{
  "model": "segmentation model",
  "dataset": "Sentinel-2 satellite tiles (TerraMesh)",
  "train_examples": 145000,
  "image_size": 64,
  "crop_scale_min": 0.7,
  "horizontal_flip": false,
  "num_classes": 10,
  "arch": "unet",
  "norm": "groupnorm",
  "activation": "relu",
  "weight_standardization": false,
  "pixel_unshuffle": 2,
  "widths": [96, 96, 192],
  "blocks_per_level": 2,
  "block": "basic",
  "attention": false,
  "upsampling": "transposed_conv",
  "init": "trunc_normal_002",
  "residual_init": "none",
  "optimizer": "normuon",
  "muon_scale": "original",
  "lr": 0.03,
  "momentum": 0.95,
  "nesterov": true,
  "orthogonalizer": "polar_express",
  "adamw_lr_other_params": 0.0023,
  "grad_clip": 1.0,
  "ema_decay": 0.99,
  "sam_rho": 0.05,
  "steps": 5000,
  "batch_size": 64,
  "epochs": 2.2,
  "lr_schedule": "linear",
  "final_lr_fraction": 0.1,
  "warmup_steps": 250,
  "weight_decay": 0.01,
  "adamw_weight_decay_other_params": 0.05
}
Rows from block 5, named by matrix and row number. Rows with one number belong to one channel. Each number is 128 + 32 x the weight over the matrix's rms, rounded and kept within 0 to 255. All counts start at 0. Numbers have three digits each.
# convs0: first 3x3 conv (model.mid.1.convs.0.weight, 192x192x3x3), inputs 162-167, a 3x3 kernel for each
# convs1: second 3x3 conv (model.mid.1.convs.1.weight, 192x192x3x3, transposed), outputs 162-167, a 3x3 kernel for each
convs0.4:118121174122092122117140129122110122135106141094132100112118135115107112150108112182127173140150139129124126119126105129176089143106101093126095138095198117061168
convs1.4:151128067194113100136172164157167157147163179111102178178126186089152170113160151159109150193093155112117130117080114127080122109123109134176123112161112032110080
convs0.5:125147091149162121125111115147142154073090129092121164134114093116141184097125108131135064099084147141094181154128068089158161160152096091111127090084157104124154
convs1.5:162176183118116109131111125170143177103083131141090169093105210123153131172142106115113147125147146055137142173098090108119106164083117084104146176171062084093083
convs0.6:108161131169160137141108106075131120142145118120176128089064129118084131119121107105131105139152102167179161131121118188187090071140106137092117118088136115111133
convs1.6:142133117095136120132135140104096117076075099117073122112133098160112132160163136131142139151167147121146108112175090167110125137166122086135116138163128127130120
convs0.7:136132099167115135133099151117104129158096120114118102117124076116087101146148144132136149178169144128097168119137139160125093152110166116122104090156120080141056
convs1.7:190140136179163151159184113135154130123141155067068114158095159158128145196108064180166155170193136137136140050095138166160096160142196185214107181062132216092115
convs0.8:116124115108097109115119094101142095146148086085114108137141174142170168093113097141138079106147140096125105118140116181146071162109081171115176190241136102044147
convs1.8:132172111195182143123132157180114131125172109134145140187160091122117180128131097192136196183101161174113150131151109102140117077143091136138109111142132155133134
convs0.9:128105090099083097120128117112121078166072138188107138132123096151154105095101085145127077161136121130127118113085084069120131083148198206185116089158107131106139
convs1.9:187061122162101120129152187153179156184179085142146111080089053099130169202160160132124149128093185114151236085051209181163136219176126123194157121160129102161099
convs0.10:104094121163151125090141113122125140142098122189128110163138092147122125137118094157145125125091120089106127122128091176115202145073174123138166144104131142090100
convs1.10:110105136148148104123149121149108151106103125094137136134132131188111149143125135144117171103116132134141173132112163128100126154136164156136149118112125136128134
convs0.11:150160078113172096152146179117150132082117096096128157169149165089123132094157134115117125132125157147173179147132113099113092088084109118131175122177171125093106
convs1.11:146105130200124097128130188183133162174116174088144168085171099138110144106123149144099077114108168141138149177163132102141121140124140116192149120172129065174145
convs0.12:094162100127165131123116123119071129159137152151135132086128118144098195106138160199175183124175104084151121118200157108144079107135143155169160072161188095091088
convs1.12:134121178139083095174151155084087109046123112104089093130137160129083147152126111110146195075155213105126192099110140168071094108105144170068105178141158152123100
convs0.13:098163118167151133116130148115125112122096144111108127121110068100156099119143116087161135159140143130155188085090167124153143060127157092090153037247131126090093
convs1.13:115114102201094067120117086207133093120109147116153167132154108158144146100175092146066153113118127138106084137142138148138157064102103140160156179166116167137143
convs0.14:132097120129127120104094108187191222159111139130145090134138163121112095106112111135121101143170184152140076121113123096060117167149119130096165123089127146130119
convs1.14:119188177145151176171173141126207116145150127121112177098148111172169156117167071103103103121078205131050156186126018174085086152082169072153167149123056133097025
convs0.15:113080097109163122133134130137146168113091126086126148171114161150109144165159132119121119154174098094088169126098168156141116171102116109072192160133138193162134
convs1.15:101102148103038085081179158153154143125096138101140111091088113114094090096122115135152177193152170093077116128117118143202121131107143133143129186209148116101091
convs0.16:144157145139173153083140180110132142115128162126137137112182109117141128116146133106149109128121114156219218112135092086107143142147121111116134163079140129119132
convs1.16:103091176044086112163120098173144158135139143101103133189119157136139116098156131171118230162164154185107140151093089090070124105080106073133120176239093065184129
convs0.17:135160143135143146105130133125167161177151150147163086130124140107099089142101133153153103106075172109097139150137097112103120079116113126089131159169116126078115
convs1.17:095156111108159119167117143112086097138121108087092120130150148093117186107099169131172117075138166064127168145062141129141119173161164134099188138145124130117133
convs0.18:104108133181140164132106124138125156172150142087085116087125104108123152129118138119089113128101128097146139091134091088118120125176113103105135147059126148113164
convs1.18:197127100156165126125144111137183152106147106100098180097121124140118180091115112182127156130112131181148146138186123123118105074121136098135165151104117143127082
convs0.19:121137116147160135070122129177123185116082120171083107111112156220138130119151149134140110190162182142170131119171100131101118104167115142139073100076074125124121
convs1.19:176138111108122101121094148171144137165114141200175185133149153110154162170180155132112093121109133130166117135146136134172160117123119163193121046151150125121111
convs0.20:114123116154104134103078163176129132117084140104122113128185129164158133128201141152132115136159159126058130153116129078080110138106157214158131094167137163124115
convs1.20:066130109090071114076113114142155153142136030145127138076065089078186106178136085174152136104138135126123154099158169118186125099131111090161075113127142134181151
convs0.21:104148136117129150147123146094145085173145190184190129120117083122121074111088091154148149195211151186159125106111135141179138093127100124174134118142100077092097
convs1.21:153162159105151143140141187112180152111078188153179160099156079140220138129177160199142114164092136141086090138154136073139127108156211100123083128174145119110104
convs0.22:113129133123152127117085098107113090151157154147152073132088156170128152167147180130165145115160160100112177097142116080074093112151147119150215169071160121158138
convs1.22:138128106130149127104105074136167102181124168105132116120102102152134127198100087108143134116170107083136132192105120134076127078087116154122053085146147118229180
convs0.23:109116161163129115114151114111084147123150112185121136167169131101155137131211108115111175130077110106147123203165233218171148171179171122100137106090098122128131
convs1.23:148146127140132165142117146122106085126140145156110150129155143168161060152185111191133196096109126087102101189164115170123126174126068062128093105141128142103144
convs0.24:153106125134114109123091114137102170142129071112118152114120094138106087089098126128102155126093142108202151135153152123107131057149191107085194103094130088076129
convs1.24:119131135101182128127170129145179102123177121162135137157133086129117169169093133088106138127191144202131161159132122109159125097139120119135110156140177103141132
convs0.25:098155123093094088099134105124134154185114062135149085122190139121170174152111068118139170122190194132173092113126184143091116152111188105090089111071082127089110
convs1.25:170104153137106145186127120142152109144122185138119112162116141133144120130111148117138126047144164130142139149125057135097139197088106178133117165124085134156146
convs0.26:093126132097147173145141120112129118150171084139084119159118089177137135160139121093160142130187093101205119192162067085097131090132089196104127061104196121078110
convs1.26:175150161153135142160129173106109115141100127107128106140134146125150126120156142111128122115119133082145134166139141172169126123151102141119096108166152111117117
convs0.27:120112117100177084086110101121175104100134135132144103179162162143114083097149143135176100106072116171133161119125131127176075120138134104182121125150016057115145
convs1.27:113149129139151111110157129141121125126116137121135120128077109121133116150112134103122134129113149161109139129131130144148106103113121110132116131142128149138134
convs0.28:110107148117108121119136138125159180127090192156162156075145116135164142136200215134084115057120098090086100171212174143128167160142084098137123112079095140148103
convs1.28:123108143108146124115166122151118092091135125095096131138130116137140142156115132123126133135100132117095110110156128114126118101120069124134131098185136107178153
convs0.29:173136160166131077116137127108129145145140133145147111120082116066112081118105145156112138135152124154141148120152091088099046095112104176105115094116128031113155
convs1.29:138058081186137062121106112145050123142143128179163150095156058211132127159177129152098093077101129163071095175089094194057150184175121119169125109153208108094123
convs0.30:108074131123112109080110175139123117096142132112127127135144119116130133110138161097084191107148144151145143092052104094174133088125162110108113126175152130135154
convs1.30:192118114182202172142175122146145145124157157132164139153148146170164151082173127167119166095150071102111118131089188184185217161144155154138122165166148114110132
convs0.31:114097117121104089154128067101121128124124083080142160168143148122127121093157133106152166096132176104097151155121161113109105101122148139074096165150150205195099
convs1.31:162161083157142151135073154099119126126095146131172132138111153116129085120137068126158133105060149079098125105099117154118129153126117113103120147121111129148110
convs0.32:116148120108122147147120131135118145147141131143116144084092088096100121065103145149128097150095104149121124163094097140172168175143126135117114154171138087123123
convs1.32:154127119060115128158112174149158152126098146099155133158079193102160145136115146191181127088188160138104140064142165110167184110120125169128126127088119118190070
convs0.33:147117146117161133134102144136104092138143132072135110170153141116125101153153108123117143157125085105167134158162167141126084125096145071105116117154110093104150
convs1.33:116095155133082130106166154142150193093127179114136187099122134118062130125113160112091107125140111119145125185128115146137150183124108130132150122122123106132090
convs0.34:134112141148123059140106088112171169148161083151145127107113157108145131153188156103132147065087106100049138120033079153122109137080157157193184098118116103120119
convs1.34:151103120123123129144140068164128121165118113106118120191110123128107102137153100138099090108124080114137081087188109138184104114149111176139116111160139093157165
convs0.35:196129114161121139102104168135123128107188178102138123167186118114138138108141097105129126167193083106187150077098149124175099063160162155158159096148100109081108
convs1.35:127138109136133135115090096132175126157083149125129119105133150135165140137139166162149106110139112148125152182119146146140104169163131132131107120128131128124140
convs0.36:132113062135154177109153119158185096141104183083092118077049096144148126125086150101123083070150127139075087129126190098095115149080106240140098138086122122128181
convs1.36:110102084142097102102060151139180133100146079142154124146137129096147151054089147144162100149171115153147105127113176130139112119044074154145126147145092114158102
convs0.37:114142128136076138118091101151108115139136103136150110104156136108106126098135079148145122133130148067102140108137081149133135135113129125176096116090175108104103
convs1.37:184119134140157094119175136095149120159101130116125141135127143199146143143090172110070148124149149083142138151132104131131123086108115142136184145150121177146108
convs0.38:101083129150160179131142109104134108130149085144172173061078123096130153161158168089139112126140168151155157170112060116157114173170105086093131137178158134068116
convs1.38:060101105079141169098104051226128114109102196131062120118150098081141081063222180144086216142123177123084077054000050210087175179092100144177130172135127099021099
convs0.39:122114122121124116122160163104149166125139150154186105171123110120126131141193152098079108126135108121121130146150132132171183076135050175078097147184111166134106
convs1.39:078112094143100128170167126095089194055080067148087127117113192152099068091156100068167129101138138133156254048083107146068140127078126146156091134087048150114051
convs0.40:152111164149149176093148147104126187148116101113150119088128171098112146157099120077124090111186130109139124132186154105135148075133094100112090038067086138088124
convs1.40:037042116077092098098109112084160157084083147156119056173136095162126086117091036091169176145198155114185116117171097148091115038064113083110042217165132134134133
convs0.41:130148092135152087133171134148116093142203137160092127082118145129106077120146176092140121122112137119102102157153176126110120181137135209115144155140136130158113
convs1.41:131116119108120078152109114107128118100093145132129140131109100146137135164164153146116115087121109131117113133127117117114134122131120110108108108134101109084145
convs0.42:091106144111067083150124103095133105168154092123148164171133195091127134119145150115170108140101138130104138127109121163157103132116140135063199164161146072163126
convs1.42:143126150122131141132119129187127114110163136152135191144111115153136140104137134189201102141115170131123177141150081097145127129155138080110156133092136146085083
convs0.43:128072085111090123107085044139119177140109123082126129125094124105134074129160122138135085119121148165152144142098139094156106124117184093181093097162110111178086
convs1.43:143146112169162107123176135141163159150120108134173142168128118122147122140115130135110111120150135140169101163145118122129112104078104147126107122146135161131125
convs0.44:097068086098090101116117145113109124134158144080107163095086097091098101124119154168121081130121123084160102182159118141149075120142073157131111151159091117172125
convs1.44:114068147154178220086147152160069140111077097140161183069096067160164150113144158226142150158101163093103100127106069142151132173191154187156132113115159088183094
convs0.45:144148113142147168151126139071127167156166181157116123111181120106152153172145150111166160173130179137168226133154161155158133130131185162148187105121068101095082
convs1.45:148165135157164134206141127066123146009053223165087124052108113134118151151139172213164130112142175067067177162074094117000138199033108180155140132109154101169138
convs0.46:122125129098101094090102142094104091151116136077140102128141050148108126126118145123142110101155134106188158104104127146169206115139181096165052122136147129107096
convs1.46:169128150128123130148150147137203134150157092169185110136044169121113104091165131150097118142153114128126120110052152051076121099110132102176096118182109145123131
convs0.47:147126074161125118184113124113124138112134099129116098141082163132073114096115178121129109116164126114140111118099098080082100092150122135082122136150088114075170
convs1.47:117105129110206124120119079127139125140139088164165129131085080149142139171172137120136137090153109198163124187092088163104178163169151163125153216124157130109154
convs0.48:099127114085136139126153117085135197134188155155157127143163114180163139121154141147130095161153156150148106104171164077168149167190048177173181098135114142084130
convs1.48:132144142168152148140152129150161143096135127129163113152109123111084130131122134141137148115149133121140104153123139190100136106083092162163154125152138117113123
convs0.49:158152091127123062135146153118175118154119130113103133137125140112117134110103117119125114184126101088141088147129129115077102155115108119113122146141151105124095
convs1.49:157137098115093103142141146145137122142168118112092106134075110122104114135116128164152097097127098136136114133136136135123091153139127168132114152145145144094150
convs0.50:117142127111126140132126134163161088138124163116082154120135096176167114164159176096147169144149075082170099107154144131146085144139134139126161222137108113169148
convs1.50:066118084094140099129135126099087110137095068118097099152161175157138149144127098166162147104114152112137120136138099149142121102150147133115090107158120098131149
convs0.51:110110112112120135124142135122142134166158163146132108114099141154134148116099112127074116149154125135167171100075083136138117165186079154064193092172161127160110
convs1.51:120121129147146122117142123080098148091120109137118138116099128163137118155150102127198155140141154088121185142132172164120123118076108096096142180142131127153077
convs0.52:124131141165140116145081097141115092164161116110135134174160134144156169125147141106155099037134086109112109103094076156097099071094131141188142194130129150109152
convs1.52:145143146133138157151129126126132102131128160153173117122093089100164142121099068118084076149141085127118104129103088130113168205158162093139133133186113111155151
convs0.53:123128126117115148101131143102114125103112147136128137127100135095110137102097133163139131160131147097158147121126130149121113176125161120144141182147086162135117
convs1.53:114106103130109136051071073156119167121127109122137130151134123161201195215130085133163139074106134125127144158090135109100188089083123176088083078073038094138067
convs0.54:127072104148161096130123095122112132130148114077098163128152128156175120111135140125114123138132161126162081103146077125155101143152132158204140117166152110093078
convs1.54:083130106112111125124107148145162158129112126092096108162126110100095110136167077147171166128108184103099142109148133150101132105092118109089142145160131149136141
convs0.55:126131127142152188125164164121073136116127132170154107139100090088090129127126131139171142167102122129151121130123092175122150198139091136142133135172114146130149
convs1.55:118138124120178164151174061111104103056120163141134040148167160121117115138143137128190158113081091117108082055115064147080141130066134154129134129148134159142094
convs0.56:084125129161164127149133142092118111093090145116157108114137114151124098140084110154097139119171103093091112050135163090109098125119062143149125112138173123141211
convs1.56:131142120119141177140122115110155101120132205203119157175135127094120131132185122126133164030072141181120134114091128116115144157175140111172098075125200169127136
convs0.57:084093145113123131093129173160141105125156092133093143115153127133129129110116118160127167105108138148098120164124143177100177173150138145183144123136135133136109
convs1.57:176143158139164151144192132155153148122100109092087129160125098106129171173166168096116172134153159135151175139129120154139129103141143128114103093139150143110129
convs0.58:128133150147163148106103098095120124182156153088170146085123113115107149159161137119141119108130073118100108148181106120167092157130129081102177153116159124137187
convs1.58:160111118112097167131196126045150117067120130075142074092147124153133150128168176136137158119113156149095113213112135129095151197155141124165139101113112128134158
convs0.59:157158133133157121134125117164105123128124123120085154127110108130155139101156156131175141141177097117064185106167140114153164144163174097135131128150107129111116
convs1.59:112076091116103124139148153146146133115132152083101115067123105146129140122137108123157176148122136104056099114112224158126176128114162130094152197116093138120065
convs0.60:133075083076104108156138091130198114136155111129127103141105132110154153104138191110155080126116163124132147088208130147135113117179129150155123115169129047087128
convs1.60:142155160181149132142118104152108119087121177112120134116117123111102174120082140185168109160120157139129114103104112124144152139122108199126120152076161135115109
convs0.61:098124121080114128138115080122107065088122096135132132147145164151106110184136171125116103130131129105144078141137120196134145127091170152133118124088107153084124
convs1.61:120173130151157138130150109162110146170177118084130160118106130121131128092142133165140137153106118126131173135140102084083171066111140113135115153124102159152149
convs0.62:144114079105125156133137153119184095132149123098138163165161142095188111128159097151159112138106146143119122114146169118130141117099148124182170125107119116177192
convs1.62:118180171143134076138109109071142102087116080129148140092068147128119135128155111130089158076083063135078126141122073135125111149082080154091080138157104157178087
convs0.63:116103141128093090120100090087089044122160121130178137122115173137158155175144148119165093147144126182162167088116133171120102130122183119169113131099162119074103
convs1.63:171152103156165131176138161151160117150079170142128142168164176134143168122184186134175177089126186146116126129175127177160111170194115189137127142161174117115102
convs0.64:064089102073105124089115114074160190133161184126157116144139180126110065139096128165158149133128130092143130143172160085178116144111125122172155128105186080121187
convs1.64:120155175111139174143113161104129121071140086122126133118095089179157138179140117092092113087135152096120120093127129140105154131134146126158111140122146131124153
convs0.65:089128097118090173129113067104151125155109119146048118109128123110116144173155152177130126123116166172117176181096094176085157175085097152072077144129119127123121
convs1.65:133121113109146102166162135096121109067085158143125159081113119086148102093048115101138146163164147127098141098100113104181117135143155154143125152156118125145118
convs0.66:104163099094144094132135086135133118134120142079100084134209134145141147108170125157128119130089128146078073153122121115171163149118112092150132102158117123132073
convs1.66:114112067135131117148087152120193105142088131131143124134079075083119087128165144114103157147108177144080134133106108119124166049168199122168175146155123055114155
convs0.67:150159141104096096124132158105142118079167159141128182122132165169128147112168149107083124103141165117099078103091111153114131107145144159136112120039101071130117
convs1.67:131131153081110117144103152139108141119136125072160140102143096117148136183157095163177098116125172145110137142149144159153128139171092115126170138149128103136131
convs0.68:162139134200139142183125138106153148101106134104128146102155080123119090152123144165137124147139103135132077187131150098076144139110137131188121114153138135174187
convs1.68:090136082061100104094099093146103084046126096067147120161124183143120106163117051145127149112138100109085146138184154143164158068137124144106147118098149101117148
convs0.69:123112126140108128155119113103113121070097105084062097140094134062136170112089138129149143155091098132115100091127150049140121165148107151115140120220156121100141
convs1.69:119122127116119120118123125126133131135134134132137131127122125124124123131130123128127129123124121119115123124127133128128132131135133130132133130135126135132129
convs0.70:096092071099102156141092130109141148149135119186145092084092141125139175137138124099132144138114138165118164167114101103130124150166166123114041150192090100166131
convs1.70:099149139156144109095066118158128165145161193157115117098124109104144144136144155142135111159167055175127163110140114145180162083104168155153182117091120146113126
convs0.71:097104122078093111136109129161111104120108141112159096160163183140155179132100193176120105095137111074158101164098056102130100113059179110182114065158096141094179
convs1.71:137133099195196137146173145098105086066142132121147125116121095135127089165126173115124175115178176125136177207147100111112150112065100160149179187115099136102103
convs0.72:087153123124131062098142131067136096178174092169128137124166141159129161137158172144184108159116105194097073112131157157133136123121097112161150195136107180129159
convs1.72:117100131063104110106138077152148139171089133088075134145186124137152149086082132130155161076084154118125132115185128118174139177123133091138062144141124091150097
convs0.73:096125121112135099125135124121122134128143146127119164147200131132107182177107149145112141116082100167167130086103091122143124072147068134074132166083112205166133
convs1.73:116061062132108138161091091154135113099081120158109105166111086111134061142099111199180159083105133136111140187153125178141141232136148085130104136136140107104111
convs0.74:104077114126158144123157125144094132143115137096155140143094110122139140139087144098120086189102144180190157126134198167137218148061092156155118106071184194070094
convs1.74:103125120101084148154153082126117189127171150117131144125075103104170172143169144144153075145133119182132114077133133108114150111098125135132144183131127154117124
convs0.75:128107110143118128122146121105119129139150107159110179102082126093104083109136087095089100172136110134085194130152159110160146113121104135094099146119099109090071
convs1.75:255153127116050080180149106079129071144118163099097112175163153168169126146151113191132080105099185084163110055108092084161078130150140125126149134157053136113042
convs0.76:133159126154129141140114152131152168147155115118108086120112104098118086141118119134157135065166104118177113172053064117152093110103153143097092174154114144143140
convs1.76:116171107166216128167128150134120120112101108119162162131103089095114137110139174154131104085193197131163124111171150101178160157164189071120073200129106147158110
convs0.77:136113132121111069080134114144145145095147153123123132158151145158118096109117072086146111100148117149143165118123121168131127146126117136114076183148179159162205
convs1.77:033055149176111171116193134140162200122074109102093145153118064215131130099128073112163099134088108120089064128131085123169172182218163195155097055081144074096025
convs0.78:080113208125132130128150142155133161160187145075172147105113153165122132091107126113149133130155116152118061160151160147165155125184145155153102136141117118174131
convs1.78:083077000127177154097200119093206102171150106063086108108213122127138154137126086149165186114148134123097069035172169098111080098182164080072100119165146099114088
convs0.79:072123161093105098102125166137124141117101146100128077107084127152145089144106142139132137055143096109162158144134125154133119152208116121193113104152143129134137
convs1.79:078180095128088083095197104127111129135135107095126120176162097142132107168191155138112080107115107080161133000149104097121175167097107098146118059101113093132127
convs0.80:117125164102096110148131153131139142090109157109114130164129140155166160124151143106129100136137181106107143141133125109089132119101107164155130114138120178114051
convs1.80:117178111092139156136130127154118177109123183122130116130131108101171067123155101122103147090121140134121123154156148175095132133123095121136135118146145133189153
convs0.81:118100108128094147137147132115137128122099150140089160102148103126115100152141124140155122131117183170158121129185089102166150154154103078122126043081092089067043
convs1.81:112132152110131139103132135089161134128163157147079170118122133122123114137185110141087108099091108088133131127129113193109168103149174112096152157164108133109066
convs0.82:088118143083108097105125112141085108132118126097141072091139138136119143162160102147052142128150171156189164174158171122113159071111121164132086151186132095173131
convs1.82:117196139087099114070147148128157102096130112103146131112105102164125177107150145103089156085118156135124116058109113083141097116082118139103090190151155157140091
convs0.83:158124096119144115176141188138146139134113160127147100127113127187137062149117111135154139122149122095087164120103110109111119083025165135087101143126102129095123
convs1.83:034108106104103143099122078133113138161119102139143118107140125164065100135099148159180121160107161097087117086189174148142168115130107131158146103169139132125082
convs0.84:169133138185128093148107134134114148160141112095130184099100097131118072113101116079084158133107163160140107113127117168182145121205130131125143106110079131156174
convs1.84:103113098119088108118058073158107095099115103119120099117121111095138126153094110122160157116130120087096064100137106136125116150137191136152061178118144094128144
convs0.85:152128180109105121094120128158141114105111151110157150138162132116139139106108099149131067090137115110146099148145137133151169076087059116109117080170146144158085
convs1.85:207104119134142066112116095128138113168089152167161112152150119128078166091096082126078110178142162112093107112138161171195149084122086047111027091177078185136074
convs0.86:091097085101108123078116089137112085127162157093069135178165127138148116114160128102147155119087142153114119178149107111123114113170086127166078145150190138143131
convs1.86:123091102092114055151141122142166070118164143113128168078106140141118069152171123071142146097105166103106171171163080162162156162124190115137111080160113140119180
convs0.87:098096099125133119131130110145101113112097108168137104125113169119054126112137101107150167133133135170178156098106112152090099071115144152160156164155177158189128
convs1.87:091133184124120128149136135128133114107099123142123147071116153083188146094188143088131097087110114105147132139109139166171112119124115143155113130105118146131080
convs0.88:126132073077117105104100116122168131102108104152069090097167117122146104137129114090117129082105106101119108135111158138103205150180111116185100165102094191172083
convs1.88:140147149123153133117146092123118128123152116137050107122075064138103110104139147175135155221191110126124108111101098105141080127058077094062063122128083133077098
convs0.89:118145115104138151126162168138205121116210149132143132111097111107151104108146139126137146136105138078156120081077145102107137108095117130092114190126095157123178
convs1.89:122179131155140104152159121172136146096080140143131162122099120085079063173190107107132132117156104106082139108098082163137181119107146142145103101136160111064139
convs0.90:096167137153160137152103154116174095137100214071115117080096099096139074155120113161137113161150142158123159101068116128160103136120143124082034082184107154079156
convs1.90:155138142115135133137137108147115083087116107137147109134129151175153169103133105201149156116130137119119165112119175091122085122126134117128114177150142127144137
convs0.91:130115112112153134111134218095112136133120123144115169136126173142145186132211164106095128076056157091116125126118140143104088069207194108138182131080080186102152
convs1.91:154126182121160157105106127132142138113149165096158140111106138123104105122089122162117109147116158114134127119145111160114083133129091142148127089132094115191122
convs0.92:084113063142063116091106134079108152161181161080125129136158112182162187152117085103107094122121102135116155139216108103127132142127147106138143122110143081140199
convs1.92:126148147137120087168119040099173153095124169104141137108106118070150155152132127149126200165111142091174150145163159086133131158111161112128125128052082119105109
convs0.93:155103131105118101109092123073135182153155129126090118162117099169194137102113131146104121143102099093137139130171072120114025097120125105133164126126147095118137
convs1.93:135137173108159127124114149127128149136120088109122132127095125124105138105108096110175157178145158127105112127132146130155110148120106133112133120052129116152109
convs0.94:067087126146179162132128141143105106095091133126106162119139143116173131165185134111150113129161085095093174118108127117172137129089163126096143141137123109095121
convs1.94:151180085105091103188057109146160096149163096185142067104068091088066070155163092098055161126094139133108064084178120122165145156132128124087122111106147155206113
convs0.95:131142134133121119130117121082124087092150107112080092158150117166102110166134128091179155114097130101074086122153116177049115128070125175111116082079071179152056
convs1.95:136123123106132131150136144125108129104137108104104084121152144114128135115138171112136162141136132094138146103153143135151126092165092134133125128140142140104116
convs0.96:155168122147167135119146133092175164122113157117117091148099154104102137137138120177166113122133095148087075132132161149124153127085101121137150148098158151165181
convs1.96:092104098116119134161077079090130104106151144064158142105106117122150129098108124158181135168099115125119100094136127101139171084134145088063107057143127069112127
convs0.97:115087102120087088128105125104123134090120100136146133168122114181164161142108119127122150113099140123110124133126140104119097087147145101107109098097111076108138
convs1.97:146095153146097122101152115193123120138156088188147194085133129154199152147153171068049084047144197097126181153140113139097107089093065137136104141154119221117070
convs0.98:076122097128134111150135122154131131137111124168101135097145108076112165153132109119165164097115126126128183096141099092094124089147148118127094081131165131149078
convs1.98:132087128134091088103095137157135138099098094148162152096104135114123041160148105137136156156151162093155121091091146101149084129157104104145147126159153084125200
convs0.99:148088138156066126128115122151068109129142147164128124132106105107122070160134107124119153126099091143127143060130093107115136132126114077087189142150188111093241
convs1.99:168145200107080124129113172173149108105068154146123108155174113147177103065171096047144122047103130174136118116118121098158125095108154091118143189115100091076103
convs0.100:146149153095121135124172123125086136153100111116098151110069146127117158097154173095147124078150135118134145135098171118145116059124109126126179097066146103137106
convs1.100:134145167143120149094141118135122133129126135120121147139172184112162150112130107105132163079101119122119137121125154175146127157126136123135133114111119135110113
convs0.101:133122136110164169106139155114162129088120133121146138117090121112102122101146166134149099135160125104181111128135143096176172145127117095161195106119096157096141
convs1.101:164163107141091181103159154191167189117070114156113079194190137151143118132096140127216169154135114128106065058156101164098152126119073062073090067119103140163162
convs0.102:143112092120114099124108117152160118130066130119147134105157080101136154128153107177104185153131116211137136102105148132107204157179128115123129121154139096244112
convs1.102:174181111131142121121089099162144119172104083193114164080137125091172172132131136089173097150107139117142107111109179156190122138114173123117145193175117135100147
convs0.103:109151131131133157116107132099131152130125026113151136095113080128119107146123105150202122112124180196114153102124163118149091108125148134114139113126111117119099
convs1.103:168113113143152106145107204134183165146118192203154178119126107130153113114173105078124141092148141134126136125103175162145141067119134181151159143146140128126064
convs0.104:128115150116121124098114115128119142053109078135044162162167153146193098135173143174102144150135211137112178167153186135122143152151145093121127113149101134149094
convs1.104:129120145114073152095091110117162138142186093118078173091109066107096116137169116132082111165083164098124106069106122127145097127110094090138170134113110168163102
convs0.105:130121135154081181156074133145101153125113139183132117134108072164108113124131107091116111105161150085102132141180116139147104149082136107130170082105111096105100
convs1.105:150128144124146104160111102113160148165076122080063098095109126119131192193126126148130120100096113131091182105150138094152070092144150112215166152166178175124154
convs0.106:108116130131131141144152145144159131134127147148121109135143105108182106117107123116099100160094149109155134113134112159131162111147158167144139136120132100142163
convs1.106:125066133188079104112155164145070149078068075170172067133181098173167102103170117129140149060151213105122220116089124140178172140108155108139150126143149048130081
convs0.107:106080153104176165123134141093132121118113096140154168089135080137171173111095093127093126133078194129167195101121131191124130115185136103100124194134147107172141
convs1.107:132112164168121139099085151144124117154083136090143126108139135187144172135145148124156171138141172092155200059142119105119117098158106173084113141199178125160158
convs0.108:164149129144106116165142108144096085180190154119150116123118136135117153105114186153118108187135135179152141137118103138100130091089117147105154091162168113094117
convs1.108:147141061056121104154106104117143194147161119094084104097125143133216125161155103168155115153130070105170140092140104148157097169095213090155142094143082093103110
convs0.109:118166122155129125159122136130135130114111161111124142120116103087129122122115116090119069134126180122135182095110103139148144149147135122079095136117078190143192
convs1.109:179186083180164157121062159146132224099136153095172166062076124130135089113152096124129160138094083095041142175069102150176164161126134118100068130160086113122044
convs0.110:116071096109115077138123147158067083123087116192104085131168137109067116139097116118134109142117100167146120170090105153126101142092187118055102124158105153113150
convs1.110:085106153103091126119086180146115133093144142132129175073110075102087142133134162145107127124081125069057160121139146144157145194139062082125125161184125085195140
convs0.111:134098114138146137066119138149167100084161130132145108093140112147111144117102086103093165132139187123155156105104114200112150166165179117145141110119134126150201
convs1.111:158130128173170085225083133164130108135151123090131140087152142145140132136161073092121153122118156150112152118109100150127093160114100139150155165120171155098078
convs0.112:118137133152127150125148153151143068100120131114105142141131136107158139121153082132152156168124154134154102093133147191175209100196145148106111160155114123133148
convs1.112:148092119142110112197106126140174107063082130110133120059100132064116099105129065129159156110144146124125153152128064114082172146133136146141065148148122124142122
convs0.113:130095114134115115152132086134135146128129091178157150182116141128117105137107096165149140148141118151142094226143145124178126128151117103118165115185132093102066
convs1.113:147122150100133106141148129094076117137071187121125144142107064156091095098171104146151121110155101103120076126157163161146155156133164108116117218151157192158167